Rows from block 12 of the audio encoder of a small encoder-decoder audio transcriber, named by matrix and row number. Rows with one number belong to one channel. Each number is 128 + 24 x the weight over its row's rms, rounded and kept within 0 to 255. All counts start at 0. Numbers have three digits each. After the name is the row's rms in percent of the matrix's.
After each channel's rows are labels from the 100 clips, of 14976, where the channel reaches its highest value: "responds to" is what is common among them. Only what is clearly more common there than usual is listed. The data: read English sentences (LibriTTS-R). In brackets: how many of the 100.
# convs1: first pointwise conv (encoder.blocks.12.convs.1.weight, 288x288x1), inputs 0-287
# convs3: second pointwise conv (encoder.blocks.12.convs.3.weight, 288x288x1, transposed), outputs 0-287

convs1.103 099:166093096104081166145130130166155103187158122076105126117137123138183075115107109111125115095121097157162158108124117156134088123127139122129118104134116157120125112131126131122103101110121131162182084136117131129165141133102103085091142113111132137133118109108144153131103126117096102143113147174139129141124122060102115111158136094134141119106121124107145129121122173153125123157106121138135103109136120170113135125125118092089176121138112108135126123105102128143161092128124130157094139166133129153126159145162163101121152115100162117142137129116091086141156154115093077102143131104120141139132167106104173080103104138148140151138121089129131161154144122125104131127111069097118119111106112114107083148098139127144143152129162157121141108127105123156121126137142139095100096154106057148125180153177123151132077154108146122132146129092148172129142068153132124111
convs3.103 102:185111146144165109131115144106148176087042156152109120098095117108105139136119111184090107124125146151131139124096144127121133151106115119123087156137132144138113099160164124092150115119126138202137130149109144091121142118158115117131119151131158153138147132120131140104126080097130133087126144135144149138151118136117127135109149161134067171070092123135084142122146092113132084136136098159096138162159132188101116128103104059109134114099090085166136157132106086113122152149110121135116089142152164100142143149138081072127156155135139135116126137143114130127115134133151123134136126129126167102108152093116136112122116113141129131145128106140150128114097133134091107135154156146141111130098153124045132161175100129138133138165126110118125126104163127155114122121117116158118105112107112124146113130098094154155128080089109133127098153136146108131131145116113081126
responds to: the word "another" (26)

convs1.200 100:153135121130156142109107119107114108112163164118118125131131136097082135146156132135122148126103131112152110131106114165138098090120094140095143136118117078154072136088117118119111101134155124097127110100121113117117130072134096135137129181140143154133135137115108116110120097121150119131131121170131114175143142128142092128121139162122131132140142159160110202121080092117123109140134107101153133124132113099108122162136113139210125099132132123096121121135125171114116172113115134152138123153103119113117107135129137124117147128180158117103148081115165177115124076108139122123108141119080106086149131091147154119119121108154099175113121187111112097117112150139087174085135110141148147153114169104171119101105119127128132122092169206117141103127106136142138061140109141109155140110124139119131131110154110143124131149102162160156077167126147104129125104071125137105
convs3.200 102:087102140107139097087103145146162109198122114140096114136150119171087112139166146124131101128133139150115088135145113117146060172178155134125140096129148081099169085109182197145096120118153139156121103149136145145140162099104107126157115087137129099149163146126146124126093127154098117157155124111067133118138120154126133110138123141161093117125125117141086148106140120149091147108146131092128120120117146146135160153158111134143147116113127118128098107150143111117129146092125138178141115158122120089121128116137118131145080124142141137106093104110108133160115132125170126133182163092158128100134122140071178105141141107143097140126123068133129156101113099136145127122144147165139116145105142123158140141100130114072125119164150162141140149147125137131152080100117146122108123129118119157116140116127097107110168123161153126181129144112155088109110145183115105146
responds to: the word "the" (90)

convs1.116 102:170138121119078112185135149141150155106137167126112092158101146153183162173120141155114075113149142139129188110137137126099156121101082150121123142082164148128151135159141106113146152158146123087109081099135133165128147124157103144184114134090149155118134116124100116118098130100065140175116118144173122121103153124124121128134084174139130141153166164155129142160110132139114096121184156128129110124135124148124128171133148082128137116134136124165138107148135159132155132138135160158151126125127117175127109122096143133112125124133187146103133111109077176127113154113118091143109157123105130155114113140172108121120161137090127123140108147154107115111106105052135139144145118110101120106137160201153125118104134152134121157138131135127102136112133108169119134154119091150113139127119102117072139131146141123134107157163096131094130129156119094121109141135154120120
convs3.116 101:131115149109160160128100148164100159128163182132117165125118191158085119131153167155113099113129144125127155190142183143111132137141145109113119182127119141100105140149166113106124077161156057128158136125099128120140103125098100158126172116127150144128149120174147138144119094137145127138170106103117121131096154150154127119078133144130115115108134135142098157129151162107123123101112081098115124125127098163135112095147111090100163149116160152106124123150139123122122132101133095117143127142166138113122111126119136123125155113118155166152110062171111177136123101105127155120139141154133102119135158091177138135147127124119121130092131139125115093106126168108137143142104154155131111112105127180157142153136147128146095128183147128142143157094129112147102142142117133174165072100175140137064152130141119125098128103119117159132128127144146136112118185157132155122
responds to: voice: female (80)

convs1.168 101:167146156125116147134103129176108118144160166136144119114130145131118091114140155096104114116165139139176100119139161140108135127101140086153127161167130101096088115130153118095138084152132141147127167134175121113114127135140110143071106122128153129133142147126144177136159085126147122137149124135155116129126127165155161185084140168120077102093184106121093126118124088100129120108126131136142132142130129130181119114148108155149110133103123153136100127119133144137137131090138113119098108069105090141129086121099156173093136135134121112109129156097157173120158121148149158124097146144157123138132169134125106136127134141139146140141097131125133141076153108129112108142144113158129135130105120146095123117126098159141158140079153094154120130130071135147119115113114132083188146116152135115112097134134136108106109154022125164160110176116100163140156113128106098126
convs3.168 099:087120116153122089136158130127167169124148147154123103089115138142102155110129137114051145121105119194130143144124123139113110129141106117157129130146147134160187148157108155142136116127109128150098132123141141057159116141107154121128152138115072163113170084121157161085138146107135095109102142102165109131128138105155121119086125131131142152123130138158093140095114134173133121099152105156100118154128102084135130126119171125074146097144133116136124125145152134107166128125118103100077132131144100119103113140125186118086153099092132138134130138097121114123159108113115122115139169107110124163159207127157129168082133131139161140119101140134135170168143130122098164147113143113150106108114111130118113125129132145111141090133136101133149136158134135098121147128105158147160138127150161100151138141177113103127132079105171082078138127079115116139162095130112106136
responds to: the word "the" (81); the word "other" (29)

convs1.63 104:074122141125099088124149137148101153152104105118126174154112113183109138175133126141103124130144129158125157148112155094134182109112138125137146122151157125151173102128142103126113144146110132097129169127138123126121108195117152133156089135103129152123163126136124143111109100083138109120144121122130176109135130165165127148122140103136126154112098172128131139100157123162104125094154170146160122144143162135145125098164139101105155075122144114077063145115149121145133132176130155104154094147114149119092170127105109139133148131103112119117125125132077093127142165153140084123139117120141115108115107110133088114130130097092103147145113128137091152144117171159090120133109129100097129137133087144058115061106133139111112144100153140126165136118094135146115101105101145098103104098175112115132072152131122148137106137142128079166099093169103136118145125139118123115
convs3.63 099:123143091122137120089163140149126110112106154172117106120162125119120117126098089162121093135127113140132092136129164118175148122111159136119119137082137178077120140144133131117115103102126139145177099103110170118162141139125120128119164124113148113145149137111120143139131092164088086095100090120170118150122129111146111092149187103137109131110110124139138108134108147101173084139087142131102090162165126111128105078146134107121117102112128118149179149132136090121088119159124143140130127165156155167107128117125130131031147132108115107120120149101162128176146100092107118144089184133153162128090105133150150125130110134125124124124129139131125131146094145137166099120127125124147151134132133152126132097122110112148138161134186105110099132149128129141104149053162129094167111162159135075103107120140111143119114133108076113129132088175149126157145129137126104140
responds to: the word "for" (41)

convs1.42 105:125122135130131124116142105104146127129176114120101118123132130131152136121130088147142142120178127115136166155076139110156141068133145139131125164143138123152078120128144096122109138129116090112098110123167135089116096131113126140061117104152130110167120162109134144152163123144162112156104100190086193148139123127127128117119111130156133153143099162155099071089050130145107136082140123137168148116205093175110155125129137154141110152106120107120117102124127147147138143102140156136101146152126175120105117126129121115154121153169102141132113111114124096101127132099117116146098143170081116111123164116110090146124189143125113146142112117102140123148088106152154192100114104148122142109106182123163150097179120151180125153139151138138146111146129121129137154125135134111105145129146092093155155100145117120115136122162111152123147100148134119128128138156125146109
convs3.42 099:128137192101137107132194101116149159116121138127073125164159133095154123142159132131134174123126134127154124104098154130144168141111132151088130161095159149157136107163097117103127110101156136114124148116105129158104195149137114135151147115137104147116146100143159133157160089137148155200099104156149110142126143174153168111106102111137117154144099151144116140083108126108110113135111163131116154142135110154136103129118145111168178125096160153120074130143106129070145118143144101130130137129113125127120137152136115100118077142126144119098157173124167080130132105091107101115138131151168079163130157160143037150140141127128156080130112163122133126104132139098110108154128161124121124101121113123120129159129122118137126122111124090110117126110126128117157112135126109173120160149107099114148100168150145162141105154128152165134126107123147129096126096116093120163
responds to: the word "said" (78)

convs1.89 102:156098135130106110077137139141160141127108148130133146162115130116145143144182139093086126149124209100128126148129089115145111145115123119119166159103180109135116122118121100146073142103127124123093137143126076104124189131122102106118106137122140082140144135134140140104107140096160121141111140127142132159132159143129113150137140104100155120117142111137132161149091117135156133115148116132131141110118148123110139132103138135060176087108125174101141141082116064155129190129128117130166109101153130153152080127170173061117138121082116108089131136086117144105143117081116107118148120111130079156130133136143087164099117144133121116139135137130186081108135176120164101134111098106133106134127125107150126080155135102086115160135138168127108087111185144122116134118112139143125184149147112134126119123130119143114110127151117138157105148155128101113137128152115142106
convs3.89 101:102137131110154131157161109114118144141162146136104212153141178153148101158108104159106147120123124113171099128137134154115114105118151144123126082124129100140139143110107156150135088139153150108141099146120107125157130135126160121123112138133123158122117129150129125110165089150145141100145142141140147157115216166101134133125134143147129149172154110130124168100168160126139137133090142094080128131084102110089138153124124115133131127138141195132152142082124109103113165109137172097158129161104179128150170173147141124133170132072115108147163140089111127121130098153164138097145158124155148106120133150127116134127143121095109139151063110117161134121120121104078090135121148117139101109141102092124150091158125173108110098131117125143112171160109126161105118103134163130132107132150148149102073152129167117133156110116124139108108178155114116146135134164119122145
responds to: the word "not" (41)

convs1.123 101:093100139128136137161086159127152129149154105125126133115122097099116189129104131090106144152127146094156129150095171097170052156125125123139156154098150154139131117107116185169146125152099118099149132089129116086120112114103146120123103164145166123089114109121163144096153135157129084124121109147107130131127190166149090125105128102078144113113143141103121174152113103127102146130123133115138129120089134094102132108139132176106106133098132137108146108152131126110128104134121125125136122124156129098068109167115140093104143152131105128119126125105091120129174125084167128137119134136129106125103127148121147126178148161159117145135115188123118142160130160131097132126113137109122114118123133108176136116178169057121132115131110153161094114086124133144119133110136170140145110124098111156107127120156146143122128120106152152112102178143160106117151118042133144145
convs3.123 097:095105096078113087115122101132095141137123144125080128126129104132120097100099176137125142127142106139156158133127073132101087117154145138102155151114121105151079150132136212085095133142123125113123162108130124138124129084130137133152115071126118102146120109146099081130111111095166088157104116114132147122123090131102154124154150143137147098077088116127127068119114106154150134083145125167102180095151163131116089153121120119139140122108139105120146110137095155117109153188119119165135114136087112157143117131149107128141105115155133121112151102132160152134050097145139147133159135114149120175127128157161113131132131147136150112106128169128152139115115139139148166105146157112153139101134114159126155104122110112099160142131133119148103102153152132129115139085119158101121135177174106147132143128127105086128138117099116117092123171158128169156139100150106165118
responds to: the word "the" (77)

convs1.22 098:093130126095154135143105139185105136060132136117124118139144102093134152128151098123104157121135121143159134107130101069141112093148137159125116146107146151135118100081166114138130094130146120136108144142120142163085187153171164105084109118127119128143136137149110125142151181114130165142161122078106137127116133148109102177134138101147147109129125146186091123144119099120133161124077164146142141140139102148124160081094120196102137132148126192170105114101108144103096111100137150167089157142085122112124151107098125138141087130163106095143108076099133138114141166101155130157087133128142122094117120121113157131125135143122118113113115142107107133154145127137128083100119084126127114111140093105087136093154113162098110149102107105129126128128155108145114144128147089140124139161112125120107120113137144107093117057097098115144113112135100120105127144166145118126
convs3.22 093:139093105139072142154148157147110085112112090109108159123105123106174144149105144130133082134144176059115134138149073099096151140127146144103135117155094134123123129133127118143145115105077106137131220108132108114127090140097126153104147145126107124148137166134087144146161117156101149145105173104149152161134090144113150127109154148159108104123105168115115118135097087067143165155098141141107137115121077131119102137171144133117150134094123166129121148115135129124134126150147152126116138109123113138089141138153151177166129146086103158080113106147139120102146132130090148116178148083160149120112123120089140153118118111102147131110136152125165109107145117144122134140112156114096129138110125095107123112123175157106121132147164119114162119145126116135133137114108163152145087157094149106113142072110140141138122146089095127104169142141131131167105126114111172152
responds to: the word "my" (26)

convs1.270 095:107088151132146166139118143138155120134130138133176167155120126115120140133137110107130124139107126182099167123139117094108148101123144144133184144132099163144139135070130162154089159135128122111096143125153117119122162135161140110139142126135129095150143161145111131123104122110101180119097104132169149090170123155175139146133159119166122143128116110109147095097126129146123105135133151150112118135127131081098133151102138099126150143136115130137125136104117142180121170129143097108128151124095174102193116171152108115152163085104156152102154108177120129133118160223114120165125128102089142134149114128162111189148099103146111109163094141131106153113146128103158114139120153174114131148147143114116122149174101110149136105153102066136112145115136138138149118162131125114110122121125124119099136175137101169160119114091113154161138136129112167086154130119150086133
convs3.270 100:119080114133111164155113171125130121123106118129119105171118155160107137142117152129157164130138096112140126114104143124126149141124102138137155135143105139153099113115172140112152124082097099133180149097106104126133142093107107127123118143112109158156147127100127088069140129136117132143143136154117111176122108126077145113136137149122122134138149144187137129109176113129120184128107133176156144168142102104121133117105140098143088166082126108085132161149125135150123099133138171143124138132143171149099115152127135092104071146097100136104099130156124106142079150092126134154092172145096120103096126111095153150157112114076119108111093083131093152083142139108127171108094100137121128139114160140152111111137151151090152116175142094176133090087147127131140143093127135133099146115170119154116139139114131139138112152128180104132126151134154060081142123127122133111
responds to: voice: female (79)

convs1.17 105:131143109145112134143097162127153120115105112122118126154081112134154128128196137161152118124148131134187132118050164132132144141150125126161118131138112118139080117102106102102074148118119152179127131132143148153126111095186116133128133125114125119124114076126162156088170085149145104108106131134150102189105120167098138123150184143148090152127096132136134159195145131133126112115145129140151150144119070172165151122088130130130148098117142104101114163157111101111124142102108092122133115140087095097135132144141125156117150149093113167118153133092141137095143118104121100116136093141132123156132123109088124136155118145106142139124133104145134123134092104152112121116106171147119090110146134162134137152125108123152134097101124125105060141109135116129130126104167115083138131101134111175152168149170132125119111151156103139133080122117128122147087188114157125119
convs3.17 100:127119153102155152102160108144116146146129177141092112142135110087112111119123133136172142124163101132111094125107191152160118127117144139117070161117148075106118111107118147148129179115127127082101120150080084101174120153146172139112109147148175136154149102111149121162098138127134080136096140123167107142120120143142107115119128127090141123101107150143104129149147151130122083103138106128135104099129131094130076112200128121138126132147132093192150123117138139111101121111119120128107155089150102143089091130127111089116113123117139094128135124084161128143153137206160113124119164120113046131137084145150150127124156136110132137130138119140105083142125096102161122161122113140159097137124139143112131130132098131126199107173133119140133152129125134087132121147141148102129106122154119156137184142100144127141103146144125106102126147091107122123122155108115108100
responds to: the word "said" (43)

convs1.128 102:167131110132137079113145128143130152095133153119095088066139095105144156126130161094107098132157133129133163114118159129137138112140173117174160170106148159103145165127133129111159113093113122171129097111132179160149141129157137113145138140103090091098141130106074151143137150165113122086157158115169115076108131103149159110074130131136136136141137146132148154151119157116118124063111085093141104130123126075198153112146131133147090117147133154142102082176120102121149160129129153112119150135132129119151134078147139141140162145153143114101118086151154091153104078113122133145149166128176125174123176127113120134143130121190117127124094139097146124159126148129146159119122128159123106119153112140149146114128125124123131120126114142146114119111134149129170095119109164185143132094112131130120145117171147100163126107126136110142115112130158163154113168148126111142
convs3.128 100:110154155141102113132142107143142141088155111138132128147127099117136165127161166147089117124101128128061109121144136122117124093140136128154163129128105112121140124115157109114173140141136128124123094098147160163128125111139110127150100124123131103175120149149091117089111098132151115119142144141085106096114111093113112143131142182135137105109116104111128139073116135116154143101150147152109103149120109152141145157070137156148139116122132116120134140088154094149126143108131087157118128087129163150138097143166072110090159081142118128117188158092167126104087189155128169068186104126089159044144120111150102111124151132143111090106106098133133159111127151157110105162119130139102139113156125106099147173101159136119147166142170130076109144125123137129101126160113116118158149143129145131118122133137142115116173123147186135110107119144094138113140132134130155140
responds to: the word "not" (49)

convs1.125 092:121116100107143086069159147185112134140136094103157132092117108110128141093115120119146131097123114140144088145100141116148127121146144110109130155093179103141091100190118133071142077135104137086141104112132126107139087139155124113105196118145163165157082181117129097135101114110101155104162139115106095133132125147144120144151092160108130143132036139122155168103144119148129135106125143111126135158098120089155133142103142135157177114134144175120127120171142136088119150138134101078112127105161114112078129133133144126119139107135132105123122131125130161129112153104132132115134080121132182154132108126156128106064119116144134136116092106153134139159124094144165122137144146126149111121104121148150126133099118158108117133113133121144108111126108111125104128113168120128132132100075132122118158141101125125144119095156139116119084089136157124079122178139123159080
convs3.125 104:133059123142139132163097120106097138109107118122115119129164110086149135116133127067148126126184096155092120188154114132093105114134133130141095117171121123094146128129120135094108148121132112120111147119117176073146084081148096113154158177102097152116122128155104136101179126125145096168155076134099109118108115184145151166105153144116090112109141141084149101101093123087128088142113150133121118140173099153132117108137136129093157152108117123100152113113127174120128189100116155120139117163113126137141119090140145149155081096118095166097131150120135173116125117134110104195138142112081169125168116127084136129125134121136167124112126135136104153163152136157151144137136107118110120136120114134125134149100150135125097155118142117109130147113152132087088113118100116136117137090128131116155154157117110160127141190145140143145163129114129128139142126099118134109
responds to: the word "for" (28)

convs1.34 100:146147171099114124152091137113171097113075149123131128129134114136100131127129144157107145136128169163164141121098133072159144124123120135116145148126086142070117097133115161140105132154136133098145139133128167066087111112111145136149092136128110154165155135089151136131122130153159117141139121131086159166087127123136143148114133173112142135118090138105158179114121147136140147127114130122160102161126132113129106117094132084120122084146131103125148129086145137139142108129154146093137103100166128103084181121130106073116131149126161138124103183179110147126137117133093162149134103145116092150114136107143128105187141130144167124115112096118133087129079113164161155169130091122120115123115123139083168154114139144133136105118113156138138184139129175118171167131122104155113074124145098160131142143164116077152152123142136121136153111153146135108139145119176142153
convs3.34 102:139145142094097085161135117191108095116175116109146123126155126138157119099130114165171118125143133126145144128142136128119130101161107130126119134123126154146149151151137141127144098154130162130135111151163157174178132119102129100126102129124107155115122155139138116139160155137114123136139117131165145136194120108131096097128149097139167116146104094182120146153105134150132120089156122136129165138120115196134070128104143115128106125124144100132131127120079171147138143100121136131112120109106140125114107163094153095123153116147153104161107094166103129111154104114119139087114115131117099122145157128112128145148111127147148108152059080126098129095122147128120121100093143148157132139153134148092160101090136190097132080113099131107082105102165124129112134095151113148134185140098145093135176105125142128073128124161151077114083094133094150140082140117104151116
responds to: the word "for" (42)

convs1.187 099:124089145140113114133104131099161164081124150112088113127154120136119098106110064126114187148130111108145110063165139142116133143114159126192139112150111101156151115097129093162143150087074121115173136075139082118153146089143100158160150136143103142108138118144138147157108128139123139157121118123103149100150115117146110123146128148123166159129131122103065133107166111092134134158154170124166120149172151098097100107103124156122125098104115084126130129098139132123122142140150079165075116076096137108123127152126103120124100124141104096106096154144132157171116157164135172120148090120100075127084116128141176139127164151129143110148089134125177141142147152126121116117144109120153150122133170110097149117121140111141124123117121145099117165148149115130113142130119129120116140115119154161083117135137125131081125159121140181110112137159099117133123115128144165129
convs3.187 104:076151127117111150108106149142101139095121105159095141123101139168119135112159100137109132128107094134076116120138113157111099164139125131113130095103150102097157131124120109116144108164141123126173154131137135087188100125135151181121110118158105089150158122180136103141127165104099135150111143123135088150134114155167119120121081128135167071119140145109160094108130119111105148108153093112169124125110109146109138088076144189116131144159157132114145134099172123140141182171128161130100147153126094151124107144132104125085206146123090171126107140138129087120134149158185148110133134080089130116125147142113116145153100125071122128123097152130112124141139131106140106151124130170160140151125154126096125119110115135156133147153140152117166117129120119136137118136076125119090139161130140123115088170125115108132168061150140116105114134129147155134125133125122124101
responds to: the word "not" (38); the word "but" (26)

convs1.118 099:162099127127138135093113141121137130126111107137133182155080088125094113149111147160110144127133171133148138114110110130113105136148094157128132136096135132144152159116140129168121139099126116108115088142158092143157130162099114137160116154138122117153096145133163118100182122104139104127095098154114098137126130141135145108092143114144149164127132119072131086129069109132175131135137164106134131152140138118131084094130143124154145144135115084142091141130123109133141147118120120097140128170121128149145127135145092074137145147104109137140073171140125129100147168156162131107151124140136188134130138123157128206120164121144133147108119130157138132123124101141131131116121118143133052146085138045098102070116133104146154122143121157165117157142137110135153107124135146163110111164136148115155102192131108121101134089118128095172128141140139063159135140148142103152
convs3.118 097:108127133126159124149152124125141116141134111112102128148120110105137126124090174123139164131119168153163106120138119162127110126119131126168077124127150151108123164171089131086132133148135091148153146095136139076102108115102125138099117117129075124189080107131165109112129160108109109103076129129129159163162173126115154163164178114127150144162114138128139104134121102132160137128139136112134143068125129128164120131108116116170123116153145138100112130101158101130118120137122124124112180121133119111107100114174117102131161121163098122122041146096103078102125149163165134143113120144113101098139126110123098161166109131131130131119113106129117096115130083186135170127116121160094161166113138180089171148130144138124149128129111085121123106193114126149128126130110112219128120104149129132135097128091154137160100136125123104141112130150135150125145119124109112139
responds to: the word "one" (28)

convs1.94 104:126155135131120141143152129086112143150149175107128101112140120129114144138118130119154141126173108104124144097144118111140181128135178117156125133083133071141051150126151088117150151096126146107130118078120122124118191134085140148129080166112110118132110120148125138088123164118119132162111105138105147112147136152127110094158126165181128111115102180118119125137148132150158143160178138103130130052114137138134145149107149102106147089150133119137144088095167128123160107150132094113130123112133143150149145129128116131133175135128094078121126137098163145162164119136158139133164126123149156135132069157094122092168087121147110122143143107162141122158104132141136104101098140149140133162118119129137127174133139112161160142139170103115104141144165142103172109157126135156162149135098102147111135143147132123132141154140087114053082126126155138122133110152113111093
convs3.94 106:121152102099124139113169144094110138138156110138102150122137122160162168142136100103118141122092110125114113119149139126113141107181137113102116147155130123124126091160156147156136094167119179123137087100157136120089114117162115198145178089102113100167088127138108121062120123110132123070081099099158102112145092110149138106149135103088138124115097139165140118145121129140110135114102137143173110127112082095165145152146126158140114119144116127144117108117096125106160145112137090149102161072081162141132127115116129165108142149118124160096087152131097173098145129106121104131134084101138136148102105112162141131156114131178099128133118147119144135143094129131119159138123149108110171129152133151106122106146108153157093119119122120129093147132150135105144119160146164154142126126077082166092138136126111140097115141199147167152163126134156127126113154126106154135
responds to: voice: female (81)

convs1.8 104:164093143110114103151137086131146123093136153122112095121046146130147132122142131097156111132135091140084105135131117127148117104125108134163104125079121149131143116177126124085089136127127104155125144136101105102126132116149130128126126064107167152136115108109127148196144148103122116112140126156140110119133083134098148149134141151146147116108108161103134156108108117101139122139156123139145130132102145113123164106161119113104123107161118109140126134161100155099132132110147160112098104177081167126127132103134108123122126123090169161106124138147162155155203083120123128165113108125150187097161132157105097146129125115104112138158073140160099160147136139139143083096128117146110142144140108163107134087142153089084152129137194109112145156169116146157115133133069121173092148133153122128123108157108121111103168138128137155164136092148120138117139106161145133128
convs3.8 102:134102156138138102144132145124141107101123127156098149131127153127128124124127107136123139131104083131152107166090151131113105109157134126108115133090087160147130116131119105146115124091151131135127141095115164133092138101137146142130135217152112147110115164102104127142151145128173140105181087126085136140102115161111107116138143146126124114091087122144088139114143123094115138110076120076128128120136085129098109105149160095087179097111117116120124095149143125108177139106139133152115162108121127100113103155165153105142168135127109127155133083060123135155132102140152114081125120105061097117169071091104147133126131118133085121112111150145131146173145092109126149090149149109150145159125120077152120067105131143136156101130149133106099131099146139140173125158089127118161151162124103101131172143128119155127144107151126140138146114162110143106152102154123100117
responds to: the word "little" (53)

convs1.282 097:118107105119124107111109137102140149191127126135093099134087173121109116127158142130126140133112162121156154099080147088094141082098078093095175189137134124127095119166096094118133173140141127105097119128086160136089124077077167130132098134132137130124097172157104155134119196159108121173121098150131126128152147126146125148146117126132136104117101149135159092134110112118111173114152102095163139188157122155127142179140138145147114167163151086135126102100139134133135162119121131106130120096133130099129081170153123132114092130150141149159124123112106105170137118132127095151134120152138151139145088139141142105116174141171099123107136150126140112100159120109117116111134121171150108130130088109045133146085135143097140118083129163142118127124155115138146120142101139104151154129091113119144108093106163119131128118106139130117126140108105146140139103149115129143
convs3.282 107:135120148105109102173132138095127152128109118165111112173109127103146152150105166087177180124086112152104113143106185140130131109141140117200142118146142145092079121119135123128118133179157125116161141139125139134149132108105123143109084118138094115123134137127072122140111072110108096138091183167075136102105119110148132131121155129138160084129137137155099115121126095158120126082164157157100191131108096097116111132121159114150112143124158128154174062064190137172150078154133168106110148117132106148091160146151133094120124135149143117121117112094136126139140142126141160133147102155159114132123126121124119111125144136131097138130146160115134097102117128105140106141119100116166148142149162118118125121148114145158159113147137125133140112144129120114153154128136123130114115140152107149136140104136118107156144119164082059158109155114085132141104154152142128131
responds to: the word "the" (87); the word "said" (28)

convs1.214 100:123125135159137122135129168147127179098102153081114135119168138123146111104159123135105146119137146171144156163117134170118143142112144131118111147143146147144198157143058140141151136071099138135101132149117151144116092122078071115149164141082134133100136103142083134113128097161181141145075138141176129169119133166157157117102087091097143107114139100135098101128111121135107129130127128185137118090146102131129145085175119126102089144119122134167163122135202090114128108136125104141127162125107135102087169153122151131149087144100111133150110189129105124122123110145141107118117145142102126093122099091124154140118120114130129154137140123156121131130130139080127145133113142116106134185128150177149106128170112126174102132140119133101105137113149121156118131110128153104113109106123148134098163094135155115127149132142124137124105096086129149114148084100121130116
convs3.214 094:104109121134139150117111142134139132105157124114142106119134125163120120094109150114112126122148145093128144129095104141171096109178144121144080158075123136133121073104110118122123128103122155125107180127134156137130151146136148128175120141116130168055120080152107133095152125102128106120153167114146134081139165143151108130110138119165127149111141135105136175126105142131106108118116155150117119156121131152125104166172123154119140148111137146121109148102141114117113162085134098165154063127104161165138166131131164125089142127181095098118155215101093158091158123141131120118107112137124127123172126111072159103126109161172111137127131106130184129118117128171138125123118135122167085129143127132151122130172139156144144160190155108087133111117133128120079074132099140161120138150118151151172145136099107119137151118119143157127104128146106122141161157137131118138
responds to: the word "said" (46)

convs1.283 101:122136129160151160122109121168149128143144161118123151119137099134123104113119121156105131123109128156125122129144148123164143120108088097131135136180124105133164137150122105128120122102116092081140130128146146112139138148132126128134068101103117105096099125155091130140164107097124154151119112157175114133107142124115158126116165109125144134107110124107081139132132092132130151138143132136160157157174110140084109110097124143097141065119119124109109126080122154139128111116126093110105155135088107153144152155144127093151164118123082115098121152125134101195135129118128117134150179108153083123093124157099149147173128112128137135131122096173161145133077126130126144127111136103120147094120151091144121127136109098129118112156099105119114144066155113109124144112168136102150119123105097163152132110135115131073152198206132111130162089176161189143152148137136080090
convs3.283 104:110163097137112089129142173130112092155164077143172124121132154091109105101107125086114149134135120132090168092184096110118133143109065142141095124124153185098132173157117103121167109090110116152110100154120144149116154141119115169122106167160105119125123149134163123119096133182134142137149149117149105108087064142125146104103131131152131143139121120090144147160154118075136100133095132124144131117154166122114160079107134133064112186126138175120123158124126122137132135137142118105116110101130140134141109115099112141167156114145135148132178132126060143152159160126132129097118100126104126140145132147148049101119134138124130131136148158124097107184140119142116169138137104132122107113147173118140116147133159136162137129117113103138107108116139134110116129162121144066114147116148151160149141148138118128135163145115092126083142143131139144108101116116135095111
responds to: the word "not" (27)

convs1.6 101:138180101157106091136106144162127126134095146136163107131118137157115141099178160134134099129119077129110144125136118119168128141124122120137138119100139135161100119130130151114145097167157107121101111113131156133103071133151126131088118088109151123159116105130099111119114161108148123118102134091147123142117128117086145153137084144136117121129148102115140179139131124104132151108079134097151124094124170116090108139140138115122104124130121128092121155197137161177093124115125134108159152115156106116070149113134158086135105109086104143115102106146150100136153148123155122167109123159117127178131146113127091127138074107144126139145104115090117129103131121142134113155104119133157105133135120157127089130090159115144115161015136094146089076134113134129121128102150111110139103136200126140119158108149086152127096097134102142127143084139140094155115106147129129160
convs3.6 101:144135110164168091145120098118121155153124132157149132114125175126111130139162142128094151142112191099163096121106137116103132105081163133133118143124125153144108122132144144147115126110130124139152134183155165134129128124136164143146108092137140136137202116150121154113134157148157112181057194102155110079097165162135123134100131168135147112134135158138113112122087135131069141126136124114118128112149135100123170106104181122102119110103117109118196112092119155121115110110130156145133110123124142109121154117151164090154155089141154123102113086093131090096160152153115147126141119118135107112141129104097144105125097125127138136128181154134084162078120130139100145105102122158145187111142105125145129160134131108144164167118147148143129143136119135161085110118115113143075137109108099132121132129162127162130139119138132105118136141107077116146128173135158097157
responds to: the word "you" (42)

convs1.160 101:105176144099133136137105103144144110100154148120119118128111128172113080139067108113128140127150137142130137143140144137170111128096097112183143147104118138132132134090180111136116174121099150115128166150119096108129114149120115065165109122122146140139175130099132159110153126101105099131072116111164142175139100152150129161084128121198118140122121105126133139097093123151143136131190124088096152127153135142165102108130141124107141113145101136136113128134143136169142138139120143178105121100125132162061128159127143128112145117168157131107125174114160132099142115143118130128124118137093137121117160128062133149139139111125095157172133103126108088129108145133076151128147162172136154116130084121147138133083129167131161100113082127123083141103089138142109145084151112147133136172064148123115121133119122089114129127145148122098086108141111134124125134160114136149
convs3.160 099:123137152072056148127130130163138143160137118116128133139147161140145144119140112078125089113127073104121171123105096160176147146125113140159115137122151080118130133102088145154159125184088146187133150173126158120155157140111099124134144170117156161154112073163124163156115153127139155149133116111106158163183122133162135118156114148124114127155123072113137143112142084121095093126114126143131100135155135137124120136106128112122098181108151151101094112098157103169125130154125153147157097149111179083155092097157104114121126161140098111125126128096136111146129111122125114150116109090124101150130122173132127102116138121163156127126109115120070116129137129121153086108120127110135140152140132152099136103142146130101113120135137138145132140132140119142142085140125154089112139161118115068155133099101111129091120127090135106096185142141160143147146116120108126078
responds to: the word "you" (44)